A small masked image model, trained from scratch: trained on Sentinel-2 satellite tiles (TerraMesh), 17.7 epochs.
Rows from block 7 of the encoder, named by matrix and row number. Rows with one number belong to one neuron. Each number is 128 + 32 x the weight over its row's rms, rounded and kept within 0 to 255. All counts start at 0. Numbers have three digits each. After the name is the row's rms in percent of the matrix's.
# fc1: MLP up (encoder.blocks.7.mlp.fc1.weight, 384x192), inputs 96-191
# fc2: MLP down (encoder.blocks.7.mlp.fc2.weight, 192x384, transposed), outputs 96-191
fc1.178 118:114089107078141144200126130155170122133067151088111133127132216148121119127128145147123160148066099090125180059133120135144166076127065148162174155129104080127108077069120103132136159157155144108083144115133092143124123169170145113140117197101129135117126150145129097153126140180083112132
fc2.178 118:189180153156070053072076113092107082071119101134091121153159106125156120121111137126209162100151130159130071149152154113138102167114121151105094130177222196156224177216180126168106122128083139140174087130149143108142123078096115148078142104093126128107138086107149126154124136100164096098
fc1.179 085:161132158113146200160150129121142177119143128088092098136106164106111118151081151101093094137074115145192106124087119161125110163103138105150146110150134161143151097132142087115084127081103074084129142130154103124100093171168123212097100168114087205109134115095109158091121129124153137075
fc2.179 098:119146126102104088156120091134139143129145121154169132106098031225142163104147136130127161054150166143101141148165150149098132165186153119105118176125128103193079123165091122080170113208131125165122100096148097117142120126176164089118138091145138117094120135154138105113092165153113100166
fc1.180 125:102148103148088140100135083130143144150161129154185225101077147119119110163166141169132154127144138070145101163142097152088130101131143119108043099067153160061078166106128113126179082157113177099096155078130102111176168085098162168105114135069145106122081098153153131169140154145130142124
fc2.180 109:117135131142127074122159100076137122112142141161124200101091093130133129130164116107165149167182123088118114096078123128070136118096100114113152141126121148100071149156136174094170101168115137114091170127177085137110132132150168143093096088155122141095107051181138065193167150166190138165
fc1.181 075:131066160105099073071103105186156139114119103153142129169110125134103094070146063134117168131133072113086151120117151107151101132154151056118139182132084137170157123167149114126126098129086161177125108153115131140149128095076117059152160094124147096163105152145133163094094111171129114075
fc2.181 087:118140152148100144075094176099118108146090091114130156117096091184074108145103153110106141145127154136160121142191137134094199137127133133080132096144184095088062111184123136108128126149103168147111159118144131165091126098150141138139157136159086160095176167139173097143087107134108137177
fc1.182 086:168125103131119166105130108085166080098112155153128092145147162130147123082109158125153227071170132136122112056117157074133187159155126151152106134128146079162120084114093110115120067147090110099100160097136110126173077194158112115107132147062099197119107167129149080147139091145173052110
fc2.182 093:139149114102126133158098143159099194156126128076118169129131055135072077144143133118111091154138150147163165145169105177112120158128154149133117126118109142119136195073082170122118108111107140101103114145119117065112123072054187137165121133194119088164164135130127141143109174162101178102
fc1.183 085:140132086092043117098147127133083155133097143118203081171142094079171166095084134150123151082096123146176116150141152173122102112155122159120137066058111082104153127153103096094140071129166154146123110149115090182119121135148122143126152141118115126088141088160100082122133158095136110138
fc2.183 082:181142155175100156148150124107131135086095150146095138100130145186160147180136217119161070124165092088061121103122122064178143118132128064151107192174120129139117071126112122188120193113091090114112159067102137058105095113142145145127099112100121174158115141129191167116091158172127156121
fc1.184 103:069122061188110165148147080124168126133148161116183139089144121105143187177094100150139098104072120134135077174190109162110147115182106100158197096128135167136072182116146152146135094150097147149141086148130129159114156173148138089158133095169116139092094142050097066131147203199123123117
fc2.184 102:097165091129105121151139097079181088152109134154060192129092109151109117109104148033163193115141157183128161139124082119106117156098048159146113135091153074127148147113148147146093145095101129167067135135103086183143136179123128157074110140149115178058123162161126134114145119173155119175
fc1.185 117:157133077121066158148091165159129135136143119112098115148076144146085149101088027187121153095191159086147158154157146155143128147135099059125129082132114121203129100110080171138081097151176164131095100184129114149109110189073102145132115078060142133122118135120118091183133121086173134203
fc2.185 090:131099144159095144135082122152155119151066152125133078155178067165198108152142141107106114120146055141100173173120116101169142165102181124164144113156126167160099161083165170082119072106125143172100135115090093120106138173157152091159129114140153093142151148110155126111151165104124120130
fc1.186 080:114100072183084121122143141116125127152140043197154129144154019065105104158127096114135095102142086109121155119134160086175142184154062120104162092142203181112087136081120155126160140139112123104137120190075136115165094096137134159042149147122112173125184109134103151178107120075137191068
fc2.186 097:126187157119136126102112108139155106129086175086134164068116206179155142115110130135101162155113104110175105127130098133077124108113098128116144139181054105173159120158155177147133059138175138115167170115181117115125119140109152112172131152116090108140110137104172102078157116190167107215
fc1.187 108:134153101118105143109143096147109185083130124141109097157121141098079140116130174195096131134110167152124110169164119104128109115125124120148166146151178164099049122112149122127191139150098125141144093115155135101118082168122107128122138092159140120053135139112155146165081151177172106112
fc2.187 101:065144120127100153135117121100132101154112124085165163101097130154179128089123135128131143128140110134152147119094143140106145169137182132103126123142090094161210088079100143126095125100178090107068139129107119114186188123113150118123101122109122136178150107167152119116098113127134130157
fc1.188 080:123108181106163113170133151107098139086142123117194101150145108126146157152103119192187074086103166116134088178127102173091095129186137148106066173138132102124124141139077076091157122135124140230150128064144135138125047133144084184115134130146081192100183116104076133145188164109133187161
fc2.188 094:153160124136104166094123103176125136136149119111096140155133122169101115154159209151120198142120075130163138080146137065156189133106104087160172106103107099098141124101102161133083102136128094017113113140094089147119136150111196101131096171119175079172083125109171106147071123170072148054
fc1.189 108:089049153155140147120128156080104145125110123158071119089066115077182152106140106146187084117129144076137136124107159095095140078167144120217089147113142136118135100100171104119119164124076119150106155149124136144125118119139154137117116037153107114117113154166118090145139077154137157123
fc2.189 108:130114089106127091154136151088157087112094097166076116082136137113173151116110178107118132068184125077143071127109090164143163135139144098176089145173086130062141113154152090164136151132135100143146100124131104187120113139138120118106134072130128122146100170157145141110136095176122129088
fc1.190 090:142116092090140154175128160182108068160148134116114044051125132136148152136144186127158184099120154106127088166113144157125104124102133141166108116155148135138132155131130173153097085151139093150109103164093092136100165094137107116096115110141135104061162168141141141046082097145054117142
fc2.190 093:118161146108150092124161093093141137140153158130141151147160139137047104119168080131097056196141109155157168078183152108204145104129109116109119151126124110160080063118156163099150160180131161100162108115109148145131096070135124089250148142140144116109160131092115106130088143109155145122
fc1.191 069:118164112135097117090148161108127164127205069160141178187140163109127151188104110069128115078199169160170128127132145107134094136086154176151165128107117198105124207151149111126166149110156043172132059166142150051137127111079044119152104131125132096155166161101087125102136113091123119130
fc2.191 073:145237190153138108110077184113125099133132105138082128160160164084090119120105115124125073150154107179157142139111147147078115106116133105135166123158232147142220144119173113141110137096062159126087134082197145135133104146091165154115110151132152103090105082117154117147148112150143120105
fc1.192 120:142099098178100090135183074091120075146126116134120077139176140127159125133075149134127143134133182141163084184144135082132140164159139150113126140155136141139062093186115070115126175182125078115141112124132187145199153140192062104133096121107123091119208136136185109111075106114051154149
fc2.192 106:059134156126141095113140151151076106168163200135095145097105135119118155197107090076085142099099156179089124109089157191130146135102113143110091124143104103107211136163109158186100098092118116133111103125149098136153136136084189180091138114149141137101076128154114099125140160136140114179
fc1.193 100:138123126123152113168134104124100129099086145121116110109105131170167124162218100161147085175104144105170153084106152139138130145137139129113076139091156137111127092075171126120115023076174159150095101123144103080171119155086160135125073168127081091135134129126121157114143125118161092199
fc2.193 089:086034140215085082159102113124161168118137101143106083133131130127074176147064123105074198068122157110105110162135119106152098074144117124145153122132107131098105147134142175120110186160115157151174142155105163128144125123163137149186137129158096165168085120124127142177097126103081123089
fc1.194 096:090094105090160132135093117099127164074154169134122141138094109166121126153131191138139139059172170149143093131088184126053099062106120078102113131116109139081095182120082121142153132129119148187147108158154146074173215070048121133176142109109145138094114145193108127139104126091202132155
fc2.194 100:140125157118158158133132121135134135093153104100145162207135029116100207122064169134166110127165155131172118147095144118112118083111131158143107132126091161130109165106126222198205093155125136117122093127093053096134147110158100162082146157163132149071161109157097087120130140141137122129
fc1.195 083:097138123112113153176130158154105149112101134155217130110116164151141142172131174088117096110137126112113143149135157176108121052123064130111164148082137157114132184143093144119098083156094131151106133177161089104103154130103122097232117086133120145098137088165155117058115074077213105130
fc2.195 095:123160144174140109139150182140074072121083180163092163110149126122190101121151099192114141129135163155093177054089102122117167142122118155085072103144130138160190126162100086153112127160098148159091096104145083143136115132148151153156127191138105138111167180142150089140137084099099119154
fc1.196 123:101104136094114121117109142160153059109141151137150063123083156113089084142106149110136128170083145158177138105045160157106126168199159113135180090161082126167180152140151219140120111184129117127132097103068096132103091120130113163161094179168152120162123161148102156156127118129114113143
fc2.196 095:167128169094145132182121190102111099111104167097124058111099121137203201139094170109149122078114124109103176097110098133128159115121088114117140155164128142116105133114101109154163176105114146155134195066125107123133099115082138130147199124112080100149113152143167146135142153093134189172
fc1.197 090:120084155133114144102129102156097085142094107048131090098116139070150154123155146095097087100146096074132135080189056098168156145156045143164123096184146220121119179086104152191091169166145110102121089095137135212111137194172124173091157178113125134101112146136140159083125124154128136120
fc2.197 090:175126126145100113137169096091127157116153145113104188146123120141131097102140143071093133089189151162155163105114132181099103149111161125099125150069030102109138127128109165154237110102083165183098172102145113134109155120126161147117093112149123149129126174181134120128164150117142125151
fc1.198 091:177151071160149123124152174140149154168117129118156110169079117141125153115164156178152122149086100124128144152120098105153120153117157173139152132105095147095100167032120140096125093171141200188172081076075091114113146099113096117083096201104139025098122136133060105197120146129084115126
fc2.198 093:172052112160110109127154164163177134087105126158114060145111118167094195182066176090099182141084169120072096180112091139147164109167098163128127176071091128127097125045120104134095180127124168140102112153082147106157116133099156117125116127122091145130155116150098115097128138133091138122
fc1.199 074:093131116073079088108166073071111146145126159164200118131128110092091153129047131143122092124168106161156058155174071161115171141109133085083098103106146146083098121178142107082136082121074149109078131120169166162171102092143102170152166147111166122081156093126096123124112150130121165130
fc2.199 088:150085127137153089163127172156134179045120079115084115109154158133119197123178143152154116115122153102047224092141211136190097098192108166144134139139105158130157133187133199160133216149148130098168100127122069093156156147114172118069115118135113121138105147177139135128118109153157116068
fc1.200 079:162088125190108138111117107077148128153147116138078073116165099156095148133161154058111118122098064118135109159035107125109060089133167097098153175177150128099167144153201155158113182166150127175113093033063089047152102146092086087138116105121160128170137139195113101140089115197100120110
fc2.200 086:122193080136200081133085131098148162130157073169125141189117136150092108090145153133168186129174099153165121100161166143142093157184107201137085109140161096127170084153124126111120145125096129103151172169142084153106188105085168155114126130172104110055157121130119118144172150106158143137
fc1.201 115:102116138163062097133076121160107099132131110100117129135141072081135143106089229155077127164086150093133107073132152128232177124111105165157106167183173113127173159091129195118102138118117131115073117126115072123143151141141204117148103127144090054125163108119143170144130125161104139103
fc2.201 120:128121107139176194134168132109103112133116111136134108140101159169113150150147070119137101062174145145128151155080161170077084121166149077161160123112051147120077134173104102107192105110182118139131142115149162127088115164089084135100170148118148151111108131143118090126113205117152134207
fc1.202 085:114133172153130152138147123122167100118174154110133049155157138147136123120125124125161175197104118122078157122094163130131148088097130161128140196109100099120158117119138083124090129100185174082155124088113034212097160116124105113111179139107141075129082127131097034114066147145089179133
fc2.202 088:154121095164137161120103117048120093092127064152129118155113060111151151136089142143103100149135126144081210159111145109097120172215143147148097152098122094174126138118103086128151150151090123158099119151147076094165124116130110130146089148189088155096164204151072092080145080114103178158
fc1.203 101:154168062144191112174137103157143120127170137140158163154094150083138118112144195086110126127091126154119119110090185103170162108080115190120198174127178132115140141110158173085209161106085131127163215120097133125185133075148139160137129172138066065132175138105171065096118194158117092059
fc2.203 108:143104153131194142092107116126117112095121116114162137081122070187153116124102054158135129165129117095059127103151103110139112135138129123133089090117142125150133102150143121106052181128123084181080131101114159112046131181181115139116168130143194127146076141181137157144108142072127111188
fc1.204 116:078081141104112165131126159176115167113147138123121140139190087088115149152100103101133162121174149118139135106068151092105141173044146167104123119154173120086137212157154231133194124134132115074203128147114123149078089120126075141119159122149171128151163124173162108107138140125168097091
fc2.204 123:156186106140138110096133103091125074131112134153119164068067136146151126100162125159141141113090099134134162193127108137091113107178099099117118153116092161156082086131087120112044149109161101197079122098119106094151179112145140131099117115119059124069095125106147155117153122116141157193
fc1.205 081:134130088145158073169144132126204158111096144109144107105138175136169068095117087144111090120099131204126131116148104112162135145082146174149123124135181079161062164104136132124056091142150148107137073131152127127089118148137163102121157120154103096080142156115098046143104137109127094162
fc2.205 081:144136125123120176086094179025096092151140122140084173121120218114125151116159154096118089105127127103132144183077161164113182089137191103119137106083112111108169112154158140041180117139117142131059177103100053097168120095097136101127089105138094161163173122137164167141084101136103125132
fc1.206 130:136107151119172120082096151129080172149137141098125113149112146095162120100182162101129155125108093123157135131115183103145158100185141093205154152100119094103156101119062079121127138164144117085153101132213131113096099123086120101145111120101151033106055121122171164147143158068089141163
fc2.206 112:167169108149119140105110111116075123148149126154132160116158147171185122094099126094130078158104143127153094113102169084150060140186142103166095176116099184102127104131125129149111157129129113118144121160107114052168117134093149140175094111127115112094108137152128096136126185082148223147
fc1.207 084:105076122105202063132127101130148099144095110131151180096123142192081091133131134086160143127156152141166115118141163166203156144143187111130151092166127120090101105112139156164114093131121144156127067173167153142148148154190139117174100153134115135180175113140067095124105106101104077119
fc2.207 082:179149161159149205057109159116157195160129122135166097167151110090142123130114119143119138123137070134103144127078099123073091161117141102103127167090150076148115125175116135135113120151118094135107153093121088171109128112177103126115118098151186063120057131098107152064062132122132157190
fc1.208 101:175157115103152146093129133159144169145200140105090129113168133103085113112124210108134146186100030069133152124112092117152106146114145118112154080155134099127148111127131172133113150097165123108162105164071112149059118074120115149150197162156148140135085135101108138154134104182193114112
fc2.208 103:152102147127120156111166088080136103125088135124134119149135131141215134110124084147127203070184221191132143126104142144074147088104087106119089199145141127086102117153106116142134133162065151173085179073124130142137161158170116130114124088099163132125164095195183094142102132110065148185
fc1.209 109:117077110116115130179181172163131106166142135087072103110112157175098117146082066126087118041130134086181124139148062177133127142115079078185108138120137150146132132104084126166098082146120093176121173161110128135090149102072121121119109092111079094145167089094141107134113142077132132169
fc2.209 104:127165124148087125089108134154137155178123164157086121097116115140103112078168094116094173191100115149106154104111116087170158152131163180172094152145074085118090157140130140132061090144167108175141137111140144124087087185153143152080089091207146141169107093108168101121096151100106179179
fc1.210 095:151124062144115098237153107177155140174148160093172103151164095121093119125122153098093143205081154138160120127133182099145156086084133171151154106175151087129080127146135111161087134108092125096135069145131192119128140110100139136137090061093142119033142181099093137082111079189159186115
fc2.210 094:097147156150107145210082147124184154139194143131118148132094143197102176128106115114138142143086109078144105165154114093115201117077144161112178123081083105125155174174143107104157184182126130145104140118122148118105135148103152189068113104129103130105057154149136185108140112131126065110