Weights of a small masked image model: soap at rate 0.0031, 17.7 epochs.
Rows from block 4 of the encoder, named by matrix and row number. Rows with one number belong to one attention dimension. Each number is 500 + 25 x the weight over its row's rms, rounded and kept within 0 to 999. All counts start at 0. Numbers have three digits each.
# v: attention query, key and value (stacked) (encoder.blocks.4.attn.qkv.weight, 576x192, the v third), inputs 64-127
# proj: attention output (encoder.blocks.4.attn.proj.weight, 192x192, transposed), outputs 64-127
v.62:485502514511485488515505485490507460542489552465537499521546477468534504522506513493501490476539478511494531518520509539522521484500476515485507517474514483516473498531488504440520517534558510
proj.62:516539499472517468506491534432491530511522475534518516514478497504493496582481515520501533498455467523509488507509496476477447515484524470527485517553496506462536451538464480499488472484485525
v.63:483497514460506500523525521545480513479493510503484488464517529453466482442512486494474507504488506508496476516477480490493536519483529545518468519499540463529441499535535513535520477495481512
proj.63:520534494513470529530514483467541523484530486507470521518469510473496502539564481490549519497523464500506525490483462481512494472488474518494546504467531507473509529489460537447516514539488558
v.64:501535483507486453496499497511517482476537475474456502504502526517541497525522478536549526492504536527454490458481498483473501502478509523510516477517533467484487485539522514484518517480519486
proj.64:508502468480542513557480473484511507504488508544536515516517510495490516533485478476448462506421484477500483522493515504504493518486504486519505483490478520476498489509497438499457483497514527
v.65:474474524484451507485515475485499492442506473522539540471512502473467491489497493477486510490519454498522460537547484492498483497460483563497483518446507532493510522524515499469503494518503555
proj.65:506505518522554499476500493507484518517515532492442512513494444520523497452529513496513486531499512505504486448466500531462514489531482508550438496474498494507508497510451494505507534489512497
v.66:479539534537509559511522485496525493533457505520459541519469492493524500510523464512471461501516450535492536498467490532511500506445546512552468491503513479479481523471504506436507572487506499
proj.66:510488462541509491503506511484468514524536478496549487514503494513483489515542519534505525475495545505520526479478503496492482490496537471474515471482527550501490488452502462514545476523496557
v.67:503459503512509511472517518487537513519523491535516538482462497451509541535482464494471499505500490542447457474514495482524509499511524519540464473496522487521526513514486488534502537513509500
proj.67:494467526545523528487524466490531500500532518536517456502505473511460511558509506497492484496494524465548553482522474484508486564519514477469526502543487469532515488458503495525528509508495497
v.68:500490497494485529529517480503477508505508489508511521498500485531498505513519493508480496507517477473463507463516528468475522501512508458471466472542469493510552490467484469465501529486448449
proj.68:472475506530531501460512498485536510519495518469515497474524494486503489493484485497516492535497513547491508551535528498496507499516470485497501558532511490558531545502499523505489466536521504
v.69:484478532524483486504501488480501494503508466494486558514497479543471516490520478544505527502532509530517511491483502480508553511508474528509472457490509470514535480481514502493510501491480498
proj.69:503519476470500514494512534525501516484470534481502479526499498491470528480468484416517466539445473498474478502516506499504490543468495508479483524549528522493490515545489512520487504518462489
v.70:503514490483533514551512484469466488506463502537461524494427433526496519464540494517518544511506520500529501491507480442485521531515511522528521496492519434496518500483497468537490532455455482
proj.70:539513481544497495537521525490513533462504535513501521492521514470563495498497505470527494523449519509514501524496517463475470464540514480515511525498489519480487472522521540501501470505481482
v.71:468514489503508500488490522475502506465508559483551450507498525480518489519515503512493492526514509524497490473529517495480502451452479492496512503476534493447460494501527521525480463541481482
proj.71:514488483483490542512487464505485511494520477528476509463497408501464510505497511534501460498511516501498501554494491520519521581541470525497466468456469500519496533515452512485524536463526479
v.72:511479510498510458487466483488499493480520519470488503531487508513508525550469485493493497509492509478527475508511506472518515496485539527497458442498525496490484486504483500501540467485504491
proj.72:510481502519497513503520457508502533479466507527498511466470492505488519510493486485503471477463487524494553450544483528551465513518466484490540515511480480522544508535500513510488461503475476
v.73:538537497520501515504490474490481478458484529513506524503489470549491454454505512519492523506497527511494497493480453506526473537504502522483530531445510488541449470530466506497495443496531523
proj.73:532537490464420483534456537514478478509480490515463492491525476497503495491487529453520489501498502495490473503532528531515499487498473537512496496508524531462504557504556502529507554472469543
v.74:513483493525511477506455505486490496487504490477495510494516511532444520520482540493499476516496525485489517469458508529491500501527544473475501477502519535479480526512508483494501508429483538
proj.74:451485501475493511491484528505502499516518526491511497498513513481532510526517468481527516458491483481494514479522468519509496472483490496523539497494518507488473507496528518455518455494492482
v.75:505497526497515450509543525490501570501499522525537491482500457471519500461484473509506493518505465487547544510541485497522495470438500485505501471453499479560474498432496479473478504504492509
proj.75:498511516539466555484498504499490470511519496479473518519507497527491485505500540538494516509525558505524495473473508527548502487521524518541493522517500455458519501548478476499533478501551455
v.76:470492489500518520514508522531534525546476460510490502492513510487521483496507457521481485501501459468501503550506520508496489508428477473549472552522509529472500485509507494522500535478517499
proj.76:492513474526527456478485496468498509491486504486522511513525525503517545514518522493494466499512516517507546452462494509505548481522524441449518498497483481506490454492525501510496471477469520
v.77:517506511497511490522518499497525525460478477502529535490455503498518464507494484551488546504513521522492467477523525440522532522469522533461459493496519537532464502543448509512486526518517493
proj.77:526500485519478472493509457520459508545481563505464496513527469523492496512514490459492496521504517508511512489503515564458446542525453487538518527531501481468519477532529504517505489495510507
v.78:528482479501500489501506475485518513485484519509475524525473461493498517523484516490508474513510504520503504484522460561532501513534529513433504499463516505546517498459474478502510496479518519
proj.78:532522529529475476490502544512474495531554496497471466464516535469534451507499518505494527490513515490495486502504476498494490456516493536543481496531497499484522523497521513519508538509491514
v.79:512489496531473477509495565491492538477501500466538509513505526496477482512501524506493513508521468503503517493465573569515472501495536492505500478480491580486478529496534483472514481482475506
proj.79:475487444514503518492567489504458478551511546515506484525474517499487522515526506476452493510492496485510497477517445509503525512527510525511518509543523466502467489495510481487510501479516463
v.80:497503552500501526506544466460494511479476487511481479541469484544462500531485509484424527451526473538502473477482519506517490489539484475481494503538514508464512512505513485469546489487503521
proj.80:493506465484501506479466507520493502543529506476467527486504477480523458504543521500524495489528470506495501516489473514538501495518500546545498474470476533532468482488483547511500516507529487
v.81:471497507492484554517504487452533521523500479497543477509504502456465478465506483497488492500533488519537488498496517486478508498479504503502538488541519430477511466475517497491491462531490515
proj.81:539505496506477505450480477517471454479514490435458502548501480542516525487521498496465511493517472510481502503495503562513492505474511496533480521486490521475468513532491503487503519506510462
v.82:516507505491528456505515525484522566484512491495528461507497480528492498499494494510519508539464477485558554469517495495494492450513482493490506518474548501472473496554501486539495462474492494
proj.82:513508513514417512459473490501490463499511500502483516478524532507497513499474528475435515473504525503545483501487516508554502496489501510511486470524509490479479478502467526467529509531514455
v.83:511510525504529510537524459426511491534479520488490494513523475533543519519527497485485526503496449519495520483499474487528486492479515518509475460495527452475522487501520469498499469466513498
proj.83:539506518516447559499504506521518476491488453501495520456472498451518493489485489500496506500477506513502496481486544455521471478508494516482483488488502516540462531477499516515547475517503495
v.84:525519490487532462499494521513510534532516505444518427457516532519529454487476502486500512511519508461498499509523494485479509490514492541466508506519511492437504505548514446495505506532512473
proj.84:495480492510480524471508455475488510484465478517485551485498482495504551477493464493489485537490511568478512478527505525542455564502489492507491507491524493514529514505463507503489507488546473
v.85:510510526514532502481484520526482477584516510464522472534481499495485530478497483466478474539485474484517472484476497503477506466507494477497476511512480451432529496518510498542523489499500482
proj.85:469476475519477486517527442453536454454521494541502516512524513513470492526499477485510484440501512527486544535497469473513503549515503477517513475521514529535492468470461522482504499509484472
v.86:506538525487499522521481487514464466528519491496514507455536489485498481459504548506507456504447514483502475541484520486471505475441475502515482494452501520463492452502497450492496510511490503
proj.86:484530490510515445528504500524497514474496480506498472508530528502505484514476468501517512527500492499520530473532531473483536514505515461490515499530487508505497518529505519516484493487465538
v.87:469518523504513482512496544515452508499524492521464511494515521565515495483522479487494530521488489474493502497469489490529495515478491541502486525479499481474524470491498492541474461451447526
proj.87:527551527498482544521498504529492471508467465455543471499453507457478497505506493497462490482492499480496484480533459503468514499477497542509502496537476466463491481511493530477524523527521528
v.88:494486500510484516501483496496484501486501523501506522523505511524477508518508473504476503521498505505471483494530514501501488505543490524528497493497497477498490483505524520539488494548481461
proj.88:521490473472511490481545484488491484481506532521531453520521475486463532509466507431491453477480509497525484542543497501476514563479452520480484517513493504522485527533527486486512547488481494
v.89:516534530510495482510546423473544479511495521497530503513468488506516509479481506520451516498529469523479497445489516495502510473507520542523471467524477485513501484503483464516507540475489466
proj.89:525463509502492523490513476494531558511504483473442506472500425475499501548497510442508479512504474528516513505495519504474477500508464502495491512458516551491497535503509486498509450549552504
v.90:442489560512464473502496503468503463440525516521516517509498519532505514489550487504506501523507509521516487569500489473522503477461505485473483518465535471515493512505515491510568481491475508
proj.90:544510471535485574498451489505498507581504458501519496482515479507469488516501519495519500452527506514515516455518515529545536486496491521512510444488490518477523523511486506514471479486513515
v.91:484484463475495506515451502468489501489506476527481526520507549487514474518527494524523488479490534523465484490481523520488544482520455533518499521538520459504512455480493531529502477480511531
proj.91:549471522472526514511490526516477504444510475473514508472468434505485518500483471516485467493493467475494528481520497511497497512496477464441490458469470538525507509540525509469509486487484494
v.92:473451501477478466485466495518426481474495482473543445457541500508526459525493570518497477505495526491519458499527522511479497508473477489464522450436488512485437506517536520472471464504463531
proj.92:510485527501471520483484514496515481523501483501453499521493507532449499492474455488513496504494515474514523507487467503538499490489491539529492510508538462495550522537460487513512498486484501
v.93:466470474465519518508514504513521469485523487519503523504465553506490468505503553509515493500534528529491489515482484494483547506507497496502489509511474479509498485488514505468486522479519548
proj.93:484496491504516482518456480484511526525513535496475529540534508512511485546531446485548515500476480498504495482464514492501470487460513469482502473512517504482522476507458518500470457533512499
v.94:507527550499526488518490512553485485506523462520502504471526499466527480473485478498508509514472501523505464479491568484505483504498508511541484460540503528488483457535526530526484507515468469
proj.94:480526474477509503497529491464507497490460505512541464549548529482454484512543494466458488516489474458529513511539538462492508523505503460486514497547469489496492517506481468515475492488513544
v.95:499482494526512447472527527503507473523511509501470524474494474499530520522499501514449516508472510501511502550489529481511539523524500481506502487481457535530524501493487519551494541519507495
proj.95:502500524495489517491554498523486550505493506498514530494486501481516515516465558481513529523542475526519543478516456483497468497520513495488532504518509454503523465549515547511497456498465453
v.96:473478532480472538517474527489488420456459513489499526526516506523501475527534549522515520494529527494502513497483506522500490568489495551495518483475504520510499489505467495510532505490495508
proj.96:534487497513489489542502489510502484526486526522501479492496522540495502482485461451492501546467541515491484479516457459491476514510475524498523502536489513503554471497543505521508519476480540
v.97:487495507505503528499511520477472485465564503535461500485462515529463516495507472490545537497459503507532510481515476486513503539501480499526482517506514496499494481524516531548502498496477460
proj.97:538451516479511490539502492505485526497453544515537515528495499488507503495491502464500473519487513452495470549505523490503493551475504510440480483520473500477483485538527518480501505483492484
v.98:453516578524468496474526487508484480519443506493495514475497512493548498524518482513541531536514440486500551506513526504475522487443515492501519524524466482484494535484511470491485514497464501
proj.98:550504497500505535498501480478542508560550501498553520540537481500500503512476468525454517493520547547503495486493475462478512450470503522511528496487536501486512515501493481526475508508528523
v.99:525518493513487496502483465442462491466456454545482520475484508536477518466525499509519471485528524511495479502454498486517500500502528523516510472514542484490544513532516468506529494459468461
proj.99:518525523524520591541494501524478504480492527525497488506518484470517511496470473468526482492464496489507524499508494471527555535520504510505481498492539518493512489463497548564481491542509512
v.100:493480489525465540501502497496491462482512512540452485491466483501553524519541472492511568514521466528480506548494513455536506538522461520516520524522507440506538508519530511528503543482491428
proj.100:550502526516508551520495497507516533491489466475574515512450521492495554472467539501482468501509493502498522526506538486486544487482508539485484495472478470496482514476487529493498528495500508
v.101:510478504470475567501472467477513461486477489494536521507503511487469486505503526502516502509502552502492513495498511513456551483522509542510514502525490473495542488496486501502512481532497518
proj.101:491478522484533498462523519547493526456524520478464496491495448497522506476462460496506505521518470513475484505527489486501471499518474511484463495483493505553506542515520494501491521523489496
v.102:458503514522525487514499486478528510475517469515482514532487484480517507523546487521474486495503459525485558496548475466502496480506530485450509475535507493524523511421481484460495516468510436
proj.102:522474484499454533448506519510506542541539477486517523441469505497456495478522509514460497481532468517475526496497531505528493437487505521510491482523459487452512495512505516502487494505511509
v.103:518518492540482495477526502476476523539453504505535512504528485540498505474498454469475563529502520509495475472489529465528484447520503490519510509538476484503505540480500487478504514467485489
proj.103:492533495453505528514528505482480491512517499465473508513485459463495472490487530499508488477528475482499522517474504507502511490476550522499487505478510519447442512488513518532527494478518449
v.104:487525527472496463466475502520532559536505519498518467469502533474513476509477501488477506499520508486496501493492503570514422503481530456495528521502488486479526508507503525514500504520503508
proj.104:473500502541518483528527439492465489480484539526517543526513500527501527510487493499477520515464502533514481487471457483476559516490520473534480526467487488500468483506482443447528496495513471
v.105:483483536488479496472524468555521538515443490515519505482513454510514483475493479519491493472540505515516462546529499494527501511508481527501529535470504484475413494482476476480489498557519506
proj.105:544532473497480465528489475464477460483514532530512490549578507520498519513494496501511524500489508504513510471472481508443505528478480507502502479475545524498509537540510482545470556492537511
v.106:530502511508495503483535536485495524510465545499516534493535484489501460499491462475514525478493526493515478494473466471490496505530518524485499509454502499511483503541443527506499476533498516
proj.106:496517459465460453539474491440489480506515492522493492489536499508471496491495534511471524471506502508516479495525481507487482509516518505483502477503532545465510482497518478485515521441483496
v.107:482452497505464492477482453510456489462538508484460525509465541516512525544502522530497499513505530495471500520474492508502559478520533512529533488504515477513505514450511505538503462489458519
proj.107:506451490487523537518480531495548515487498498520497497501462438515472519519519486493518504492477460519506483501492496508502457496455497479455512512516469470541555514546508530474486510520502520
v.108:438472499524468515464537510521495474500497519513517526478487565494515543512533481507538438536492530493517503504546512502505493482480483474523529515500511499503522526449542527487538527521497465
proj.108:500470504522553535498522475476523511545545497528545495487463477498462487515520493506497513499510530476484519503486470479481496538504521509498483478465481517493472566524523499502479471497511442